config.yaml
train_examples: 26041
noise_aug: 0.01
vocab_size: 5132
loss: "sigmoid"
encoder_head_dim: 48
encoder_num_experts: 8
encoder_expert_mlp_ratio: 0.5
encoder_experts_per_token: 2
encoder_kernel_size: 15
text_encoder_norm: "layernorm"
text_encoder_parallel_block: false
beta1: 0.85
steps: 3200
Rows from block 2 of the audio encoder, named by matrix and row number. Rows with one number belong to one attention dimension. Each number is 128 + 32 x the weight over its row's rms, rounded and kept within 0 to 255. All counts start at 0. After the name is the row's rms in percent of the matrix's.
# v: attention value (encoder.blocks.2.attn.v.weight, 192x192), inputs 0-95
# proj: attention output (encoder.blocks.2.attn.proj.weight, 192x192, transposed), outputs 0-95
v.68 098 [156  80 146 128  79 139 147 106 161  97 160 131 100  93 147 148 196 152  77 103 104 130  74  59 103 108 122  81 145  98 115  96  88 173 100 161 115 149 161 126 155 163  70 127 139 147 107 143 187 101 128 172 129 141  86  82  80 179 138 122  80 106 131 179 127 145 105 114  94 153 138  81 125 152 144 115 155 144 120 173 167 131 145  78 103 120 168 175 159 117  58 166 141 148 149 119]
proj.68 104 [142 151  98  89  90  90  87 144 129 147 113 115 170 148 123 136 111 162 151  82 154 167 173 145 152 126 104 158  73 178 126 134 138 116 128  97  74 163  84 128  86 159 110 190  87 135 130 133 154  94  88 112 125 154  58 141 123  83 105 121 104 135  58  97 116 157 105 119 127 115 115 103 105 109  78 111  97 166 141  58 157 124 135 195 103 133 139  97 169  74 128 133 164  91 172  76]
v.69 094 [143 210 115 133 164 144  92 115  84 112 135 162 116  86 131 124 117  98 130  64 117 141 140 153  95 104  95 120 137  73 173 128 114 174 123 118 112 145 162  98 168 136 181 201 168 161 108 166 148 137 119 151 195 180 133 123 164 157 123  49 115 150 104 156 127 126 161  94 221 162 169 164 177 109 140  96  96 168 150 114 140 168 114 181 127  89  98  70 121 115 130  77 138 111  82 101]
proj.69 092 [158  56  77  82 129 124 138 106  84  89  82 114 136 163 129 134 116  69 155 116  92  94  91  58 111 123 182 118 149  88  79  97  61 164 115 174 178 127 120 181 156 170 155  91 140 129 165  63 157  94 128 133 122 100  98 150 129 177 111 177  87 108 139 129 104 122 124 163 112 133 135 115 119 112 124 122 109  90 104 161 153 116 116 118 109 196 119 160 117 171 151 129 124 114 111 107]
v.70 097 [145 174 112  84 192 148 150 150 128 178 104 180 137 119 141 114 138  87  98 154  95 115 127 115 150 111 101  62  85 193 158 169 151 153  93 116 133 213 176  91  60 130 142 154 199 136 106 129 152 132 153 104 150 109 123 112  87 151 118  87 155 112 163 156 101 107 109 117 177 121 100 169 161 130 180 145 135  68 143 103  98  88 124 160 170 163  61 113 130 161 151 135  98 129 108 164]
proj.70 088 [103  99 137 128  73 110 159 129 131  70 177 109 155 144 135 162  67 136 120 117 217 123 122 109 123 144 180 123 152  84 122 100 110 154  94 183 178  86 136 210 166 132 128 108 117 140 149  96 179 140 127 168 127 109 127 159 103 170 121 146 148  65 128 102 131 144 176 135  95 172 128 130 141 132  87 128 126 140 143 142 130 161 136 103 125  98 138 136 145 165 116 171 125 105 141 158]
v.71 109 [135 174 113 172 106 159 106 111 126 217 185 165 136 141 144 117  93  84  87 135 110 156 128 196 132 167  55  95 154 171 101 126 156 121 121 154  48 182 172 122 127 173 199 122 182  97  89 153 153 143 150 167 120 159  84 105 132  98 101  97 162 135 165 141 106  70 157 153 177 152 111 163 122  79 124 131 117 165 117 127 108 164 161 141 110 138 108 108 158 139 140 106 160 143 114 111]
proj.71 106 [115 126 138 136 184 141 134  78 115  87  89 128 161 162 104 158 139  73 134 128 124  84 109  91 123 176 151  89 168 101  74 100  96 130 109 126 173 125 164 170 157  72 151  97 140 113 154 131 113 159 125 153 115 103 141 171 112 202 134 179 129 140 119 159 128 122 124 148 122 154 122 126 142 103 147 145 112  39  78 154 110 114 105  90 152 161 142 179  96 188 154 136 109 142 120 127]
v.72 105 [144 149 142 133  60  75  99 159 155 133 103  74 111 122 116 161 171 156 191 124 122 111  69 145 116 116 111 179 113 131 180 145 173 156 113 186  78  66  83 171 141 148  94 178  88 177 117 141 177 100 140 123 168 163 174 107 173  96  80 133  79 122 110 159 107 152 155 178 121 125 143 133 117 123  90  79 118 120 131 114 154 138 125 131 132 116 163 159 140 144 111 143  88 137 154 109]
proj.72 108 [158 120 118 126 127 127 104 159  79 161 123 129  94 108 139  67 150 135 120 122  63 167 136 110 188 148 155 129  87 133 154 106  72 125 162 117 150 186 121 100 102 149 131 114 160 127 145 163  93  83 148 120 104  92 128 108 145 129 110 100 115 185 177  91 115 115  95 145 103  88 144 149  81 173 156 117 106 111 125 156 165 105  87 166 102 137 136  96 122 137 160  71 123 103  98  96]
v.73 109 [102 151 115  82 104 126 160 136 177 112 167 103 134 147  91 133 158 195 133 130 154 146 122 136 141 169 145 172 148  94 209 109 115 106 136 143 160 109 107 121 147 150 138 195  54 126 152 149 154 144 120 126 165 169 139  97 218 106 124 116  93 112 138 148 181 185 161 102 118  99 121 110 135 161  79 136 168 131 123  90 180 179 103  95 133 143 171 135 141 160 126 185 104 126 199 131]
proj.73 115 [153 153  91 166 134 108 113 124 145 149  78 133 111 127 148  73 149 106 160 117  53 157  84 118 189 121  99 135  88 128 119 101 127 110 161  95  86 159 111  98 116 100 141 159 166 142 121 184 102 116 158 102 137  93 163 137 123 105 145  98 130 202 203 141 128 143 112 156 109  83 164 134  74 135 149 130 151 153 144 113 125  90 142 196 137 163  87  95 139  95 119  78 124 109 104 137]
v.74 111 [160  99 128 101  93 136 150 169 108 138 111  77 104 190  94 114 141 112 165  80 155 163 126  75  97 126 103 144 123 104 178 100 184 101 166 182 154 144  85  91 150 201 118 132 144  91 133 145 171 109 112 148 156 138  99 102 196 145  99  74 127 106 100 163 149 133 111 114  76 157 174 119 105 146  98  70 131 171 118 103 152 149 157  79  70 139 177 121 135 126 161 101 171 118 177  97]
proj.74 117 [147 114 134 135 161  97  97  91 112 178 115 169 125 132 142 120 119 131 138 153  97 144 136 154 141 154 152 122 100 146 168 169  90 128 147  66  96 175 136 117 140  68 209 159 113 137 132 167  89  95  98 122 142  99 170 133 142 140 102 119 138 222 148 103 124 192  87 173 136  66 137 133  81 173 135 176 100 101  91 132 139 104  93 167 189 189 108 131 118 127 121 105 113 111 157  88]
v.75 112 [140 136 121 102 161 110 120 103  75 148 138 177 109 159 142 124  84 118 147 166 166 106 206 190  97 117 108 118 106 125 129 135 135 132 180 128  79 162 141  76  99 136 185 122 223 161 137 121  87 143  97  97 126 145 168 149 167 124 104  47 127  94  99 115 157  93  74  88 186 130 122 117 156 114 176 112 153  75 149 141 153 117 106 136 147 122 146  98  99 113 185  13 130 139 150 140]
proj.75 112 [151 123 154 139 144 125 154 131 116 121 149 137 104 138 161 135 150 109 121 150  88  97  97 106  84 144 183 124 177  69 134 161  89 170 119 154 175 126 167 203 157 133 132  47 127 138 155 108 140 128 165 199 103  82 142 162 123 196 118 151 141 121 152 136  95 137 163 159 123 135 144 133 138 157 144 137  99 109  97 206 117 142 128  90 120 144 120 173 121 205 104 166 106 139 105 143]
v.76 109 [156 147 153 146 154 161 107 138 155 176 145 110 154 115  91 134 120  69 136 117 116 149 155 205 103 142 106  90 146 167 141 139 145 112 167  90  92 126 175  92 154 109 172 197 165 166 136 105 114 169 137  83 137 192 159 137 108 122  83  71 172 152 108  87 170 118 124  79 147 104 142 161 144  64 184  82 155 162 121 147 120 161 100 182 116 136 125  94 116 129 142  48  84 144 169 134]
proj.76 111 [161 124  74 125 142 146 161 102  86  90  91 113 136 160 124 152 114  93 162 149 101  99  69  86  99 141 149 118 186 126  80 102 111 165 150 134 157  98 122 154 173 106 171  92 160 129 145 139 123 122 175 168 129 124 174 159 143 202 129 143 140 139 158 157 118 112 166 159 148 155 141 116 134 122 129 160 134  57 128 207 130 114 121  98 141 161 133 176  96 207 143 138 128 168  97 141]
v.77 097 [119  96  79 131 126 196 141 106 105  91 175 143 106 156 128 130 116 127  89 131  85 132  94 154 115 152 106  90 142 146  57 155  82 154 105  66 118 140 129 171 103  99 138 102 133 100 100  79 129 129 129 126  72  97 149 137  30 154 119 196 159 139 116 115 130 110 132 147 126 147 102 161 115 160 156 160 140 124 105 121  76 105 170 163  87 127  86  92  77 166 124 163 157 138  89 164]
proj.77 092 [133 131 197 114 115 116 132 178 133 147 108 135 173 102 109 179 126 158 170 129 198 133 187 110  98  76  99 131 133 181 156 109 126 125  97 148 109 111 134 146  88 107  43 121  91 110 135  97 128 172  94 118  98 151  97 100 146  98 140 136 116  77  73 167 139  61 172  96 172 144 114 132 197  93 135 149 117 166 139 121 155 144 101  79 180 111 129 146 129 129 134 171 150 139 149 134]
v.78 091 [140 110 141 146  83 144 110 138  65 160 192 151 140  88 128 143  84  83  73  35 100 128 120 122 133 106  57  78 167 137 138 162 153 148 147 172 114 102 150  78  99 175 184 155 167 144 118 116  97 167 163 116 115 106 118 106 170 121 130  67 134 122  85 154 147  70  90 162 158 157 133 154 157 106 135  37 141 144  96 146 141 144 169 152 149  98 141 111 108 149 131 140 142 172 107 156]
proj.78 090 [136 108 164 130 198 152 117  98 126 156  94 182 106 162 134 182  69 113 174 148 139  99 129 139 107 188 160 119 124 128  52 138  98 110  95  88  96 161 133 194 161  99 130 128 120 114 172 154 114 141 135 127 129  81 157 171 135 149 118 147 135 153  78 185 131 161 162 117 144 108 129 133 161 117 125 202  93  85  97 129 142  82  98 132 144 206 103 162 131 144 138 126 138 131 150  90]
v.79 107 [144  97  58 180 110 169 159 112 159 106 127 101 137  91 140 161  97 121 154 158  86  68  77 108 143 102  80 140 169 122  37 133 157 105 131 145 149 143 198 129 123 113 144  81 110 103 123 162 140 141 176 153 117 154  79 104 143 125 129 134 126 131 125  69 112 146 133 147 127 121 160 117 144 141 104 185 145 150 149 123 108 123 178 176 113 140 126  91  94  86  99 153 123 116  82 164]
proj.79 112 [ 66 129 157 135 150 163 145  71 161  83 115 161 138 131  93 117 104 118  73 108 133 105 126 134 113 122 125 120 152 136 133 100 144 112 125  70  88 122 130  55 126 103 142 186 115 123  92 133 130 164  65 144 180 203 127 109 109 132 172 169 132 105 113 176 102 115 108  94 170 149 113 144 108  97 121 179 142  98 143  88  99  73 133  82 169 124 156 112 123  67 136 127 116 190 166 155]
v.80 100 [139 101 164 103  50  88 139 104 131 159 162  85 149 101 118  86 138 146 113  96  90 130  99  81 142 157  95  78 127 128 164  60  63 126  79 173 143  98 108 124 119 140 127 180 106 115 157 130 127 172 149 171 138 101 126  80 122 135 126 179 155 173 117  99  70 173 132 121  74 112 122 172 110 211 119 107  70 145  96 105 164 136 124  48 122 119 164 113 104 155  56 185 115 147 136 114]
proj.80 096 [103 135 110 126 126  93  60 151 175 134 112 120 132 144 116 140 105 166 174 129 158 202 195 145 177 107 121 162  96 185 109 115 124  73 149 112 124 140 102  94  89 134  95 198 138 130 115 161 154 120  87  91 145 135 117 107 117  63 135 114 137 158 103  94 140 151 108 127 142 128  95 109 110 138 117 115 131 169 160  36 180 135 118 200 141 120 153  94 156  50 152 135 142  89 161 104]
v.81 090 [ 88 104 108 166 116 156 140 124  72 128 134 132 153 118 149 116 111 157  80 162  85 134 151 138 192 115 104 120 158 107 161 158  82 110 165 142 161 170 155  64 134 144 162  92 192 123 119  99  83 170  89 124 100 179  92 118 172 178 154  92 147 145 110 132 150  62 113  93 170 170 156 140 149  98 129  76 119 198 172 142 129 171 202 138 149  82 136  98 100 162 169 123 135 143 108 138]
proj.81 089 [168 113 120  69 176 150 157  72 161 156  93 147  58 139 112 171  77  85 127 101 118  90  72 172  63  87 155 136 158 110  60 124 144 130 120 101 112  86 123 151 169 115 142 128  72 136 145 122 136 127  86 158 186 137 133 122 133 123 123 133 141 117 126 142  90 164 168 184 218 111  93 124 153 158 110 148 117 140 143 133 103  69 110  62 145 171  87 151 125  84 119 149 124 163 168 132]
v.82 086 [148 107 156 161  62 161 123 113 116 142  77 136 150 121 116 195 133  95 151 152 134 101 154  75 106 121  69  98 150 106 115 112  85 158 102 117  80  86 157  94  83 199 179  62 170 109 167 143 120 142 148 142  97 160 147 133 125  81 164 129 102 168 111 148 103 102 106 155 162 167 114 139 106 103 100 141  93 101 149 146 144 127 130 160  86 162  96 176  89 113  87 170 166  92  92 101]
proj.82 075 [ 79 131 174 112 143 161 107 145 163 131 194 177 187 120 126 145 153 139  76 124 169 138 187 133 188 155 175 139 136 140 144  95 143  90  76 128 145 122 108 137 100 171  53 121 100 116 100 116 140 132  75 139 114 128  66 111 103 118 146 159  81 123 124  66 144 118 133  81 123 139  91 142 184 144 114 145 127 102  83  34 125 152 137 136 156  97 164  93 168  89 128 164  96 119 152 118]
v.83 105 [134 128 137 161 158 146 135 165  96 121  86 158  68 117 137 140 148  82  96 100  86 139 196 202 122  99  76 100 106 120 181 111 136 134 146 158 103 193 140  50 114 147 185 133 255 143  71 130 148 132 149 142 168 173 120 111 111 110 141  53 158  89  85 175 172  74  76 129 151 124 135 117 159  92 181  53 147 140 130 134 164 138 133 135 100 103  92 140 136 111 169  47 118 105 143 133]
proj.83 099 [178 127  84  81 149 114 149 113 106 147 110 157 149 150 122 173  85  83 118 124 110  95  69 100  78 153 168 118 126 112  43 131 105 153 108 127 144  84 142 180 177 135 143  79  94 131 161  95 169 124 115 186 110 108  96 175 127 170 106 156 115 144  96 113  91 131 177 140 166 119 134 130 143 114  99 167 117 115 104 156 132  93 130 103 148 185  87 164 156 176  94 195 132 140 114 142]
v.84 093 [147 120 101 152  95 115 137  98 130 120 132  95  76 215 155  98 142 148 145 156 147 157 123  76 112 115 103 173 147 151  84  64 117 150 161 102 142  75 112 184 119 145  63  95  53  82 152 127 101 130 151 119  73 120 150 129 120 135 125 149 100 148  63 102 104 143 127 135  88  90 109  95 158 120  60 115 155 115 136 156 114 118 162 127 121 152 145 116 112 106 119  97 145 113 146 123]
proj.84 087 [ 92 146 183 209 174 142  99 150 132 121 161 163 118  84 119  83 162 185 143 171 105 120 187 159 135 118  97 133 124 178 201 163  99 122 158  98  76 178 166  53 126  40 154 125 152 127 106 141  62 129 117 123 137 148 198  61 154 123 124 117 153 187 143 111 126 140 135  99 160 127 129 162  93 129 224 134 125 126 132 153 133 112  88 123 175 123 133 118 104 105 140 141 111 157 113 136]
v.85 106 [164 151 177  92 173  96 117 163  62 174 128 177 142 134 109 153 143 125 128 110 125 146 130 166 160 123 129  80  93 181 159  96 136 148 167 106 140 162 129  87  90 111 177 170 150  97  97 139  57 101 122 123  96 126  84 165 104 154 141 104 132 115 145 113 137  51  80 148 197 165  97 164 148 149 199 114 145 121 113 130 153 141  99 158 105 138 109 135 122 125 159  82 179 126  72 135]
proj.85 106 [119 116 125 114 124 131 155 138 138  61 167 144 153 154 145 155  70 129 149 176 160 114 103 103  80 111 161 132 171  55 132 133  86 142  79 197 138  85 165 236 168 113 113  68 128 138 149  79 169 146  99 163 110  80 153 126 111 149 114 149 151  93 147 109 143 155 199 145  71 141 145 114 146 137 137 120 134 125  94 162 141 154 117  68 134 125 136 125 112 187 120 157 118 114 127 141]
v.86 099 [176  78 153 108 117 145 126 167 159 171 126 116 152 161 122 145 111  94 125 113  94 117 113  93 182 106 164  97 110 155 119 103  80 153 115 152 118 195 182 112 116 124 161 150 236 118 141 119 116 151  80  90 136 149 102 101 175 126 170  98 163 131  93  89 151  53 118 175 132 175 126 188 119  74 206 115 131 165  68 151 124 116 160 115  92 107  99 147 151 103  90 175 112 125  85 170]
proj.86 093 [ 97 115 134  54 174 138 141  62 110 137 113 128 161 159 101 161  50 123 127 162 149  99 114 145  68 167 115 113 173 116  74 102 169 109  94 116 124  39  97 197 191 143 133 135  49 120 120 151 173 137 100 141 188 142 168 110 152  89 108 109 137 117 153 137 136 144 105 138 118 138  80 122 153 186  69 128 158  57 103 117 112 142 118 100 194 148 113 145 116 149 116 157 126 139 151 127]
v.87 095 [165 151 111 100 117 112 101 158  93 156 139 118 145 136  85 107 155  91  93  97 117 123 171 176 116 147  98 153  87 130  87 143 143 118 158 110 125 135  51 117  91 138 163 121 154 101  63  82  75 131 106 151 111 174 112 118 170 150 142  94 120 134  90 104 108 101 114 132 145 131  94  85 145  85 164 105 153  65 126 178 153 117 100 112 135  94 166 130 124 143 158  62 154 151 122 154]
proj.87 091 [118 117 177 119 176 118 153 101 146 113 151 145  84 169 146 134  85 119 157 188  69  86 106 120  65 115 158 117 168  82 139 177  78 159 112 129 117 153 173 184 169  92 154  94 150 136 145 127 131 149 118 187 144 116 158 137  98 200 106 131 147 150 152 149 125 159 206 140 119 130 167 149 122 175 133 123 110 135 116 202 117 106 100  91 150 155 130 146 117 214 104 131 145 135 143 141]
v.88 124 [129 147 170 135 143 119 123 115 112 161 114 118 108  58 132 125 117  95  90 120 107 108  77 113 126 136  90 143  99  76 159  96 140 139  88 113 133 140 203 107 102 121 127 167 157 154 115 139 172 104 163 120 106 137  90  91  92 117 103 155 126 164 144 117  75 183 162 165  93 106 186 123 147 181 126 184 136 215 116 148 140 149 189  89 120 113 119  93 168 109  83 166  96 120 144 166]
proj.88 137 [110 133  66 114  85 109  95 109 148  87  80 108 152 144  81 145 130 155 159  82 162 175 147 116 150 108 113 168 100 175  94 118 168 110 139 112 118 147  72 110  85 131 119 210  98 152 139 135 173 109  85  97 139 165  61 133 142  95 126 138 113  84  83 107 138 136  97 109 125 112  88  91 119  69  84 108 104 131 143  52 159 114 128 185 100 136 136 114 156  52 132 124 163  99 168  83]
v.89 104 [117 153 164  76  67 105 125 142 116 183  91 121 191  95  75 164 163 143  98  73  92  83  84 126 134 104  46  87  78 168 163  66 113 116 151  93 116 109 146 184  99 128 169 166 140 149 114 195 139 167 158 142 124 129 128  99 231 131 112 101 132 153 166 165 142 153  85 134 101 106 165 170 128 172 140  70 100 151 145  96 145 162 138 142 146 162  87 101 142 117 110 158 139 126  78 122]
proj.89 096 [114 126 100 156 147 104 110 158 159  66 140 140 113 160  98  96  97 137 163 157 187 190 120 111 164 139 174 135 161 125 127 104 117  85  96 101 164 138  98 153  93  93 139 164 154 132 142 158 167 103  89 126 164  81 160 117 110 100  92 152 154 172 170 128 141 143 108 134  67 130  99 121  94 151 133 152 119  97 112  70 166 151 112 124 149 151 177 110 127 104 170  93 100  69 148 109]
v.90 095 [108 136 122 114 111 146  95 123  73 151  91  86 144 126 110 109 151  78  97  68 143 150 173  56  86 157 113 109 106 113 132 131 153 102 127 179 111 111 120 111 137 133 111 101  95 117  82 117 141 101 180 161  96  91 141 165 154 162 175  96 106 141  73 126 155 124 122 174  65 168 136  95 140 127 107  65 109  82 102 156 159 107 143 109  82 150 154 151  65 150 194  89 205 154  90 120]
proj.90 086 [146 131 205 129 136  89  94 126 138 162 201 165 123 121 147 142 117 157 175 177 142 141 132 166 142 135 167 114 120 144 192 158  81 145 105 106 130 188 147 170 152 131 117  88  98 103 144 104  90  93  92 132 134 116 122  86 109 148  94 143 125 180 135  76 144 172 100 133 100  87 149 154 138 162 152  70 103 142  81 116 150 158  84  95 155 188 123 111 127 147 117 114 113 124 167  59]
v.91 099 [144 108 122 104  90 137  99 117 161 182  95 116 125  92 122 138 130 194 130 193 115 122 113  78 157 147  96 129 125 193  91 101 134 111 156 114 134 186 157  83 109 127 122 106 114 130  96 150  88 161 117  79 147 112  87  89 199 121 118 147 116 123  98 146 142 130 129 142  87 134  82 146 107 141 102 188 162 133 143 155 147  68 188 147  69 172 181  99 125 113 167 182 144 121 165 172]
proj.91 111 [ 62 117 134 186 154 152 118  97 176  93 148 144 113 171 110  93  75 134 129 128 183 127 119 161 134 132 104 127 187 121 102 139 172 110 131  69  77  88 112 101 154  43 144 200 101 123  99 191 148 170  67 190 184 153 176 107  74 136 138 123 179 114 131 124 146 200 142 119 149 152 119 128 123  96  99 163 132 132 157 100 107 108 134  85 188 152 119 118 133  95  83 128 105 159 181 138]
v.92 095 [124 150 124 104 126 133 111 146  81  73  86 120  91 201 116  78 133 129 142 151 155 113 161  72 154  76 178 160  88 149 139 180 158 156 166 122 138  93  70 122 124 113 132 110 112 122 115 106 106  61 142 147 150  88 101 166 134 100 136 144  91 114 109 111  93 123 133 108 135 103 126 118 128 161 165 167 123  51 124 114 191 133  77 124 130 157 149 127 138  93 193 110 164 158 140  85]
proj.92 095 [154 129 185 176  86 101 119 178 155 167 205 118 111  89 178 118 163 177 111 140 132 150 133 145 127 108 115 139  96 104 208 170 113 153 120 142  91 170 151 146 127 127 114  70 137 166 150 122 138 106 134 149 109 100 153 125 149 137 109 106 135 134 144  97 128 167 142 122  85 111 161 134  98 190 128  99 122 226 126 192 124 153 160 117 103  87 121 110 137 131  84 156 124  90 134 140]
v.93 108 [166 153  83 147 128 118 112 130 153 127 114 110 115 113 160  94 166 171 141 149 116  99  79  71  87 165 159 198 111 168 125 102 117 147 133 178 175  62  59  79 129 119 105 108  79 125 102 121  84  88 102 137 173  66 163  93 179 108 123 119 140 126 103 180 125 174 149 150  98 160 122  73  69 184 108 130 161 107 110 101 146 131 140  94  72 165 198 123 132 141 183 140 149 116 194  87]
proj.93 109 [122 121 170 148 113 113 104 157 134 163 153 138 127 126 143  69 124 155 107 118 110 142 146 134 188 123 119 137 113 116 192 161 102 130 128  73  61 197 157  92 106  92 114 127 120 107 130 191 101 138 120 134 118  96 139 100 141 124 124  94 136 165 136  83 114 193  76 133  74  86 150 144  93 168 161 141  96 144 161 169 118 100 121 129 154 127  78 119 122 102 103  76  72 108 124 115]
v.94 087 [129 123  93 126  91 164 143 117 138 114 155 128 139 134 178 151 119 102 137 130 147 104 177  92  87 106 130  69 157  92 142  96 137  89 112 109 129 112 132 135 124 113 144  65 162 132 132 140 116 169 177  95  70  94 155 153  69 146 193  91 171 151 127 158 103 146 151 120 119 167 182 192 119 139 127 167 101 109  95 106 116 142 113 130 108 189  75 165 115 134 131 164 164  97  90 141]
proj.94 082 [110 167 182 161 137 130 122 104  96 171 130 142 134 113  80 170 204 141 142  94 119 127 179 149 174 140 135 117 140 156 145  80 131  94 100 119 141 112 116 162 121 174  37 120  95 103 110  78 106 128 130 130 153 170 101 103 169  66 116 164  85 142 131 116 135  93 103 107 144 144 137 130 199 171 165  60 129  99 132  82 108 188 148  80 148 118 134 125 124  86 142 167  96 121 139 117]
v.95 115 [153  82 101 129 170 165 121 144 114 124 173  99 107 185 153 163  99  83 157  87 148 145 180 107  85 182 113 119 123 166  61 149 121  85 163 147  95 114  87 104 171 169 150 103 179  83  77 101 148 123 151 147 135  80 118 168 112  84 131 138 159 129  93 118 178 117 131 143 157 131 101 161 119  98 179  79 125 108 133 115 121  88 129 185 108 125  85  96 130 100 144  56 182 129 128 112]
proj.95 122 [124 122 154 131 186 146 174 110 130 148 148 144 115 139 135 125 136  79 109 180 116  80  87 144  92 150 131  59 178 102 159 135 115 154 134  98 177 103 159 146 163  96 180  72 140 118 116 110  89 164 146 165 131 108 189 135 108 175 141 144 147 148 185 187 134  68 137 149 139 159 149 164 131 147 143 145 147  82  69 199  91 163 110  80 191 142 130 168  80 203 128 129 116 178 103 181]
v.96 115 [115 114 103 140 102 160 111 122 104 153 116 109 170 154  95 151 102  87 133 121 168 155 155 143 165 119 168  99 105 122 171 139 166 134 131  95 157  53  41 208  89 104 108 144  71 123 103 139 141 152 129 182 147 128 184 126  96 127 128 169  82 164 127 118 164 128  88  82 183 110 119 103 141 123 129 132 175 152 156 169 133 154 152 176 102  68 154  99  86 132 171 149 138 126 182 151]
proj.96 119 [116 128 166  93 151  81 115 151 180 130 153 179  62 109 176 137 130  79 153 168  70  80  96 150 150  76 165 145 119 101 137 155 117 117 122 142 138 155 189  75 117 118 106  85 145 124 138 110  97 127  75  55 151 117  81 144 135  78 168 139 115 129 130 154 122 151 125 187  99 135  97 108  82 173 124 128  59 154 112 123 123  89 117 153 121  84 143 210 123 102 127 162 115 132 140 103]
v.97 117 [148 168 110 136 116  69 137 127 127 174 100 100 145 160 143 116 121  80  78  81  88 168 110  98 122 158  98 101 123 137 107 101  79 117 126 128 112 189 124  84 160 142 128  88 195 151 135 134 178 148 138  98 156  70  84 105 107 144  70 152 138 109 110 145  59 118 120 132 141 168 136 147  68 139  71 103  50  78  84 101 157 116  74 161 113 134 157  87 115 121 126 114 114  88  64  99]
proj.97 119 [140  93 134 146 155 190 105 152  98 136  91 111 169 116 132 143 140 163 137 107 137  90 163 143 192 155 100 139  92 155 157 106 116 139 124 106  71 119 127 184 164  94 169  94 133 126 141 121  83  94 208 111  99  79 193  96 124 106 151 153  82 154 120  75 163 109 129 102 121 121 150 128 208 181 218 129 175 100 149  79 127 126 146  96 151 162  56 126 119 132 155 130 124  83  84  99]
v.98 097 [ 54 132 117 185 133 167 117 123  69 144  97 162 159 115 178 149  64 182 144 155 141 149 208 174 150  87 118 190  79 148 120 178 205 136 172 114 157 113 141 144 109 180 111 207 176 123 158 146 118 138 191 110 132 124 162 110 202 120 152  96 135 157 132 143 114  91 165 145 132 130 123  81 113 158 145 148 104 141 176  94 135  96 113 129 136 192 123 171 182 122 122 105 163 102 206 122]
proj.98 099 [170 165  91  44  85 123 125  81 166  85 177  96 112 100  79 130 154 146  96  93 119 189  67 142  78 127 144 137 114 100 109  78 103 153 131 132 161 121  93 150  92 131 102 141 114 143 126 102 151 108 133 141 161 170  98 146 122 108  94 116 138 112  82  92 128 205  90  94  84  82 103 148 125 124  93 181 131 136 147 133 145 152 155  78  84  47 159  99 120 118 125 138 180 138 173 126]
v.99 104 [120 140 176 169 166  74  82  99 114 164 158 122 100 127 133 176  81 164  75  89 117 155 162 112 130 102 150 156 132 185 111 160  76 126 148 154 122 226 159  82 110 125 174 114 180  98  90 147 115 109 144 154 135 128  61 117 140 133  76  76 128 103 125 140 172  98 129 146 126 146 139 133 115 135 171 108  77  84 161 138 148  76 134 114 173 129  80 142 158 142 119 101 166 155 123  76]
proj.99 106 [190 123  90 103 116 180 123 101 159  82 131  86 140 142  89 114 194 141 154 137 148 172 122 145 116 135 115 151 143  58 128  91 159 139 121 128 132  38 122 191 103  95 112 135  77 129 170 124 110 109 161 162 159 149 125 112 105 118 132 165 147 108 113 109 117 180 156  97 132 112 125 139 150 147 111 129 172 163 117 146 110 171 163  85 127 137 122 117 124 117 132 212 125 125 143 147]
v.100 097 [130 102 137 100 128 146 109 149 129 147 135 162 141 147  53 108 166 127  80 122 143 106 116 145 121  99  91  85  94 169 116  89 145 142 116  64 120  52 129 192 139 144 111 115  96 149  84 101 148 126 159 170  76 184  96  75 129 155  94 114 137 175 111 104 133 100 127 111 118  98  95  98 191  62 166 137  97 147  95 144  67 151  94  92 103  69 130  81 127 152 142 119 157  90 151 160]
proj.100 094 [144 148 126 128 147 113  98 153 158 132 110 139 124 119 171 160 156  69 189 157  69  99  91 129 154  98 167 169 137 147 149  99 113 135 113 111 117 127 146 122 108  49 116  90 116 134 187 103  94  98  78  64 162 122 108 159 127  57 150 200 119 114 113 151 114 155 140 150 117 144  93 123  92 206 120 126  97 148 126 131 138  99  99 158 165 110 131 224 138 102 122 164 153 126 120  90]
v.101 105 [103  72 142 162 178 180  93 108 137 144 141 106 116 118 124 166  51 174 153 141 179 116 132 157 115 123 182 173  95 187  96 126 127 121 156 148 155 138 137 156 117 138 205 178 154  98 101 162 128 137 124 125 132 134 110 125 176 119 156  85 129 138 113  88 185 105 144 115 100 144  83 100 103 121 180 165 173 129 182 145 170  79 140 110 162 147 118 198  90  91 147 170 110 128 120 137]
proj.101 111 [134 136 138 104 111 128 137  61 149 102 147 116  63 150  71 110 142 140 113 161 143 183 125 130  70 119 135  90 181  37 118 140 125 127 110 148 174 104 138 120 101 168  65 150  96 125 108 149 182 160  82 207 160 192  75 127 120 187 120  93 170 113 153 183 102 140 148 123 146 108 156 139 109 121  79 122 133 147 111 178 127 165 142 102 117 121 180  84 132 134 140 136 108 171 162 174]
v.102 108 [132  84 176 101 109 153 145 155 136 123 155  94 103 143 109 178  82 157 149 130 181 161 157 152 133  94  73  73 110 139  70 113 138 168  95 131 105  80 143 158 121 169 144 117 102 135  89 123  91 129 128 125  95 149  45  95 140 115 116  41 100 134 114 124 149 139  91  73 207 100 122 140 185 120 139  86 175 113 141 119 144  75  88 111  71  85 137  90 126 131 144 116 144 131 137 100]
proj.102 110 [ 99 149 139 134 167 107 102 144 160 107 118 162 136 145 113 106 153  67 185 145  67 111 100 134 148  89 152 132 155 103 178 143 135 124 103  80 132 147 153 123 112  54 119 117 105 124 175 117 128 145  63 118 165 133  75 141 109  99 121 174 161 114 138 184 148 150 172 161  85 130  87 149 101 145  98 110  91 160  98 150 122 190 114 173 182 169 151 166 130  99 120 209 103 110 161 120]
v.103 107 [127 160 121 143 111  91 164 132 106 138 120 175 117 206 176 111 137 106 108 117 170 104 179  84 143 102 162 130 144 147 171 104 141 180 132  57 173 107  60 120 146 175  93  96  69 125 130  85 152  94 136 124 170 108 186 153  85 140  73 115 120 162 138 152 121  77  83 121 111 112 100 169 102 161 105 169  98  72 133 122 162 162  61 160 133 125 166  68 116 105 129  73 104 151 156 127]
proj.103 111 [167 162 130 158  92 141 113 198 156 133 112 152 136 100 170 139 184 147 154 123  79 116 120 136 241 130 120 186 129 145 148 145 133 133 118 138  90 159 168  65 113  61 105 104 165 122 158 157  73 120 168  52 112  84  94 137 145  80 202 176 124 118  84  99 132 204 112 131  93 135 140 110 111 154 162 149 125 155 127 110 118  89 138 146 106 114 111 174 117 121 133 160 135 133  75 106]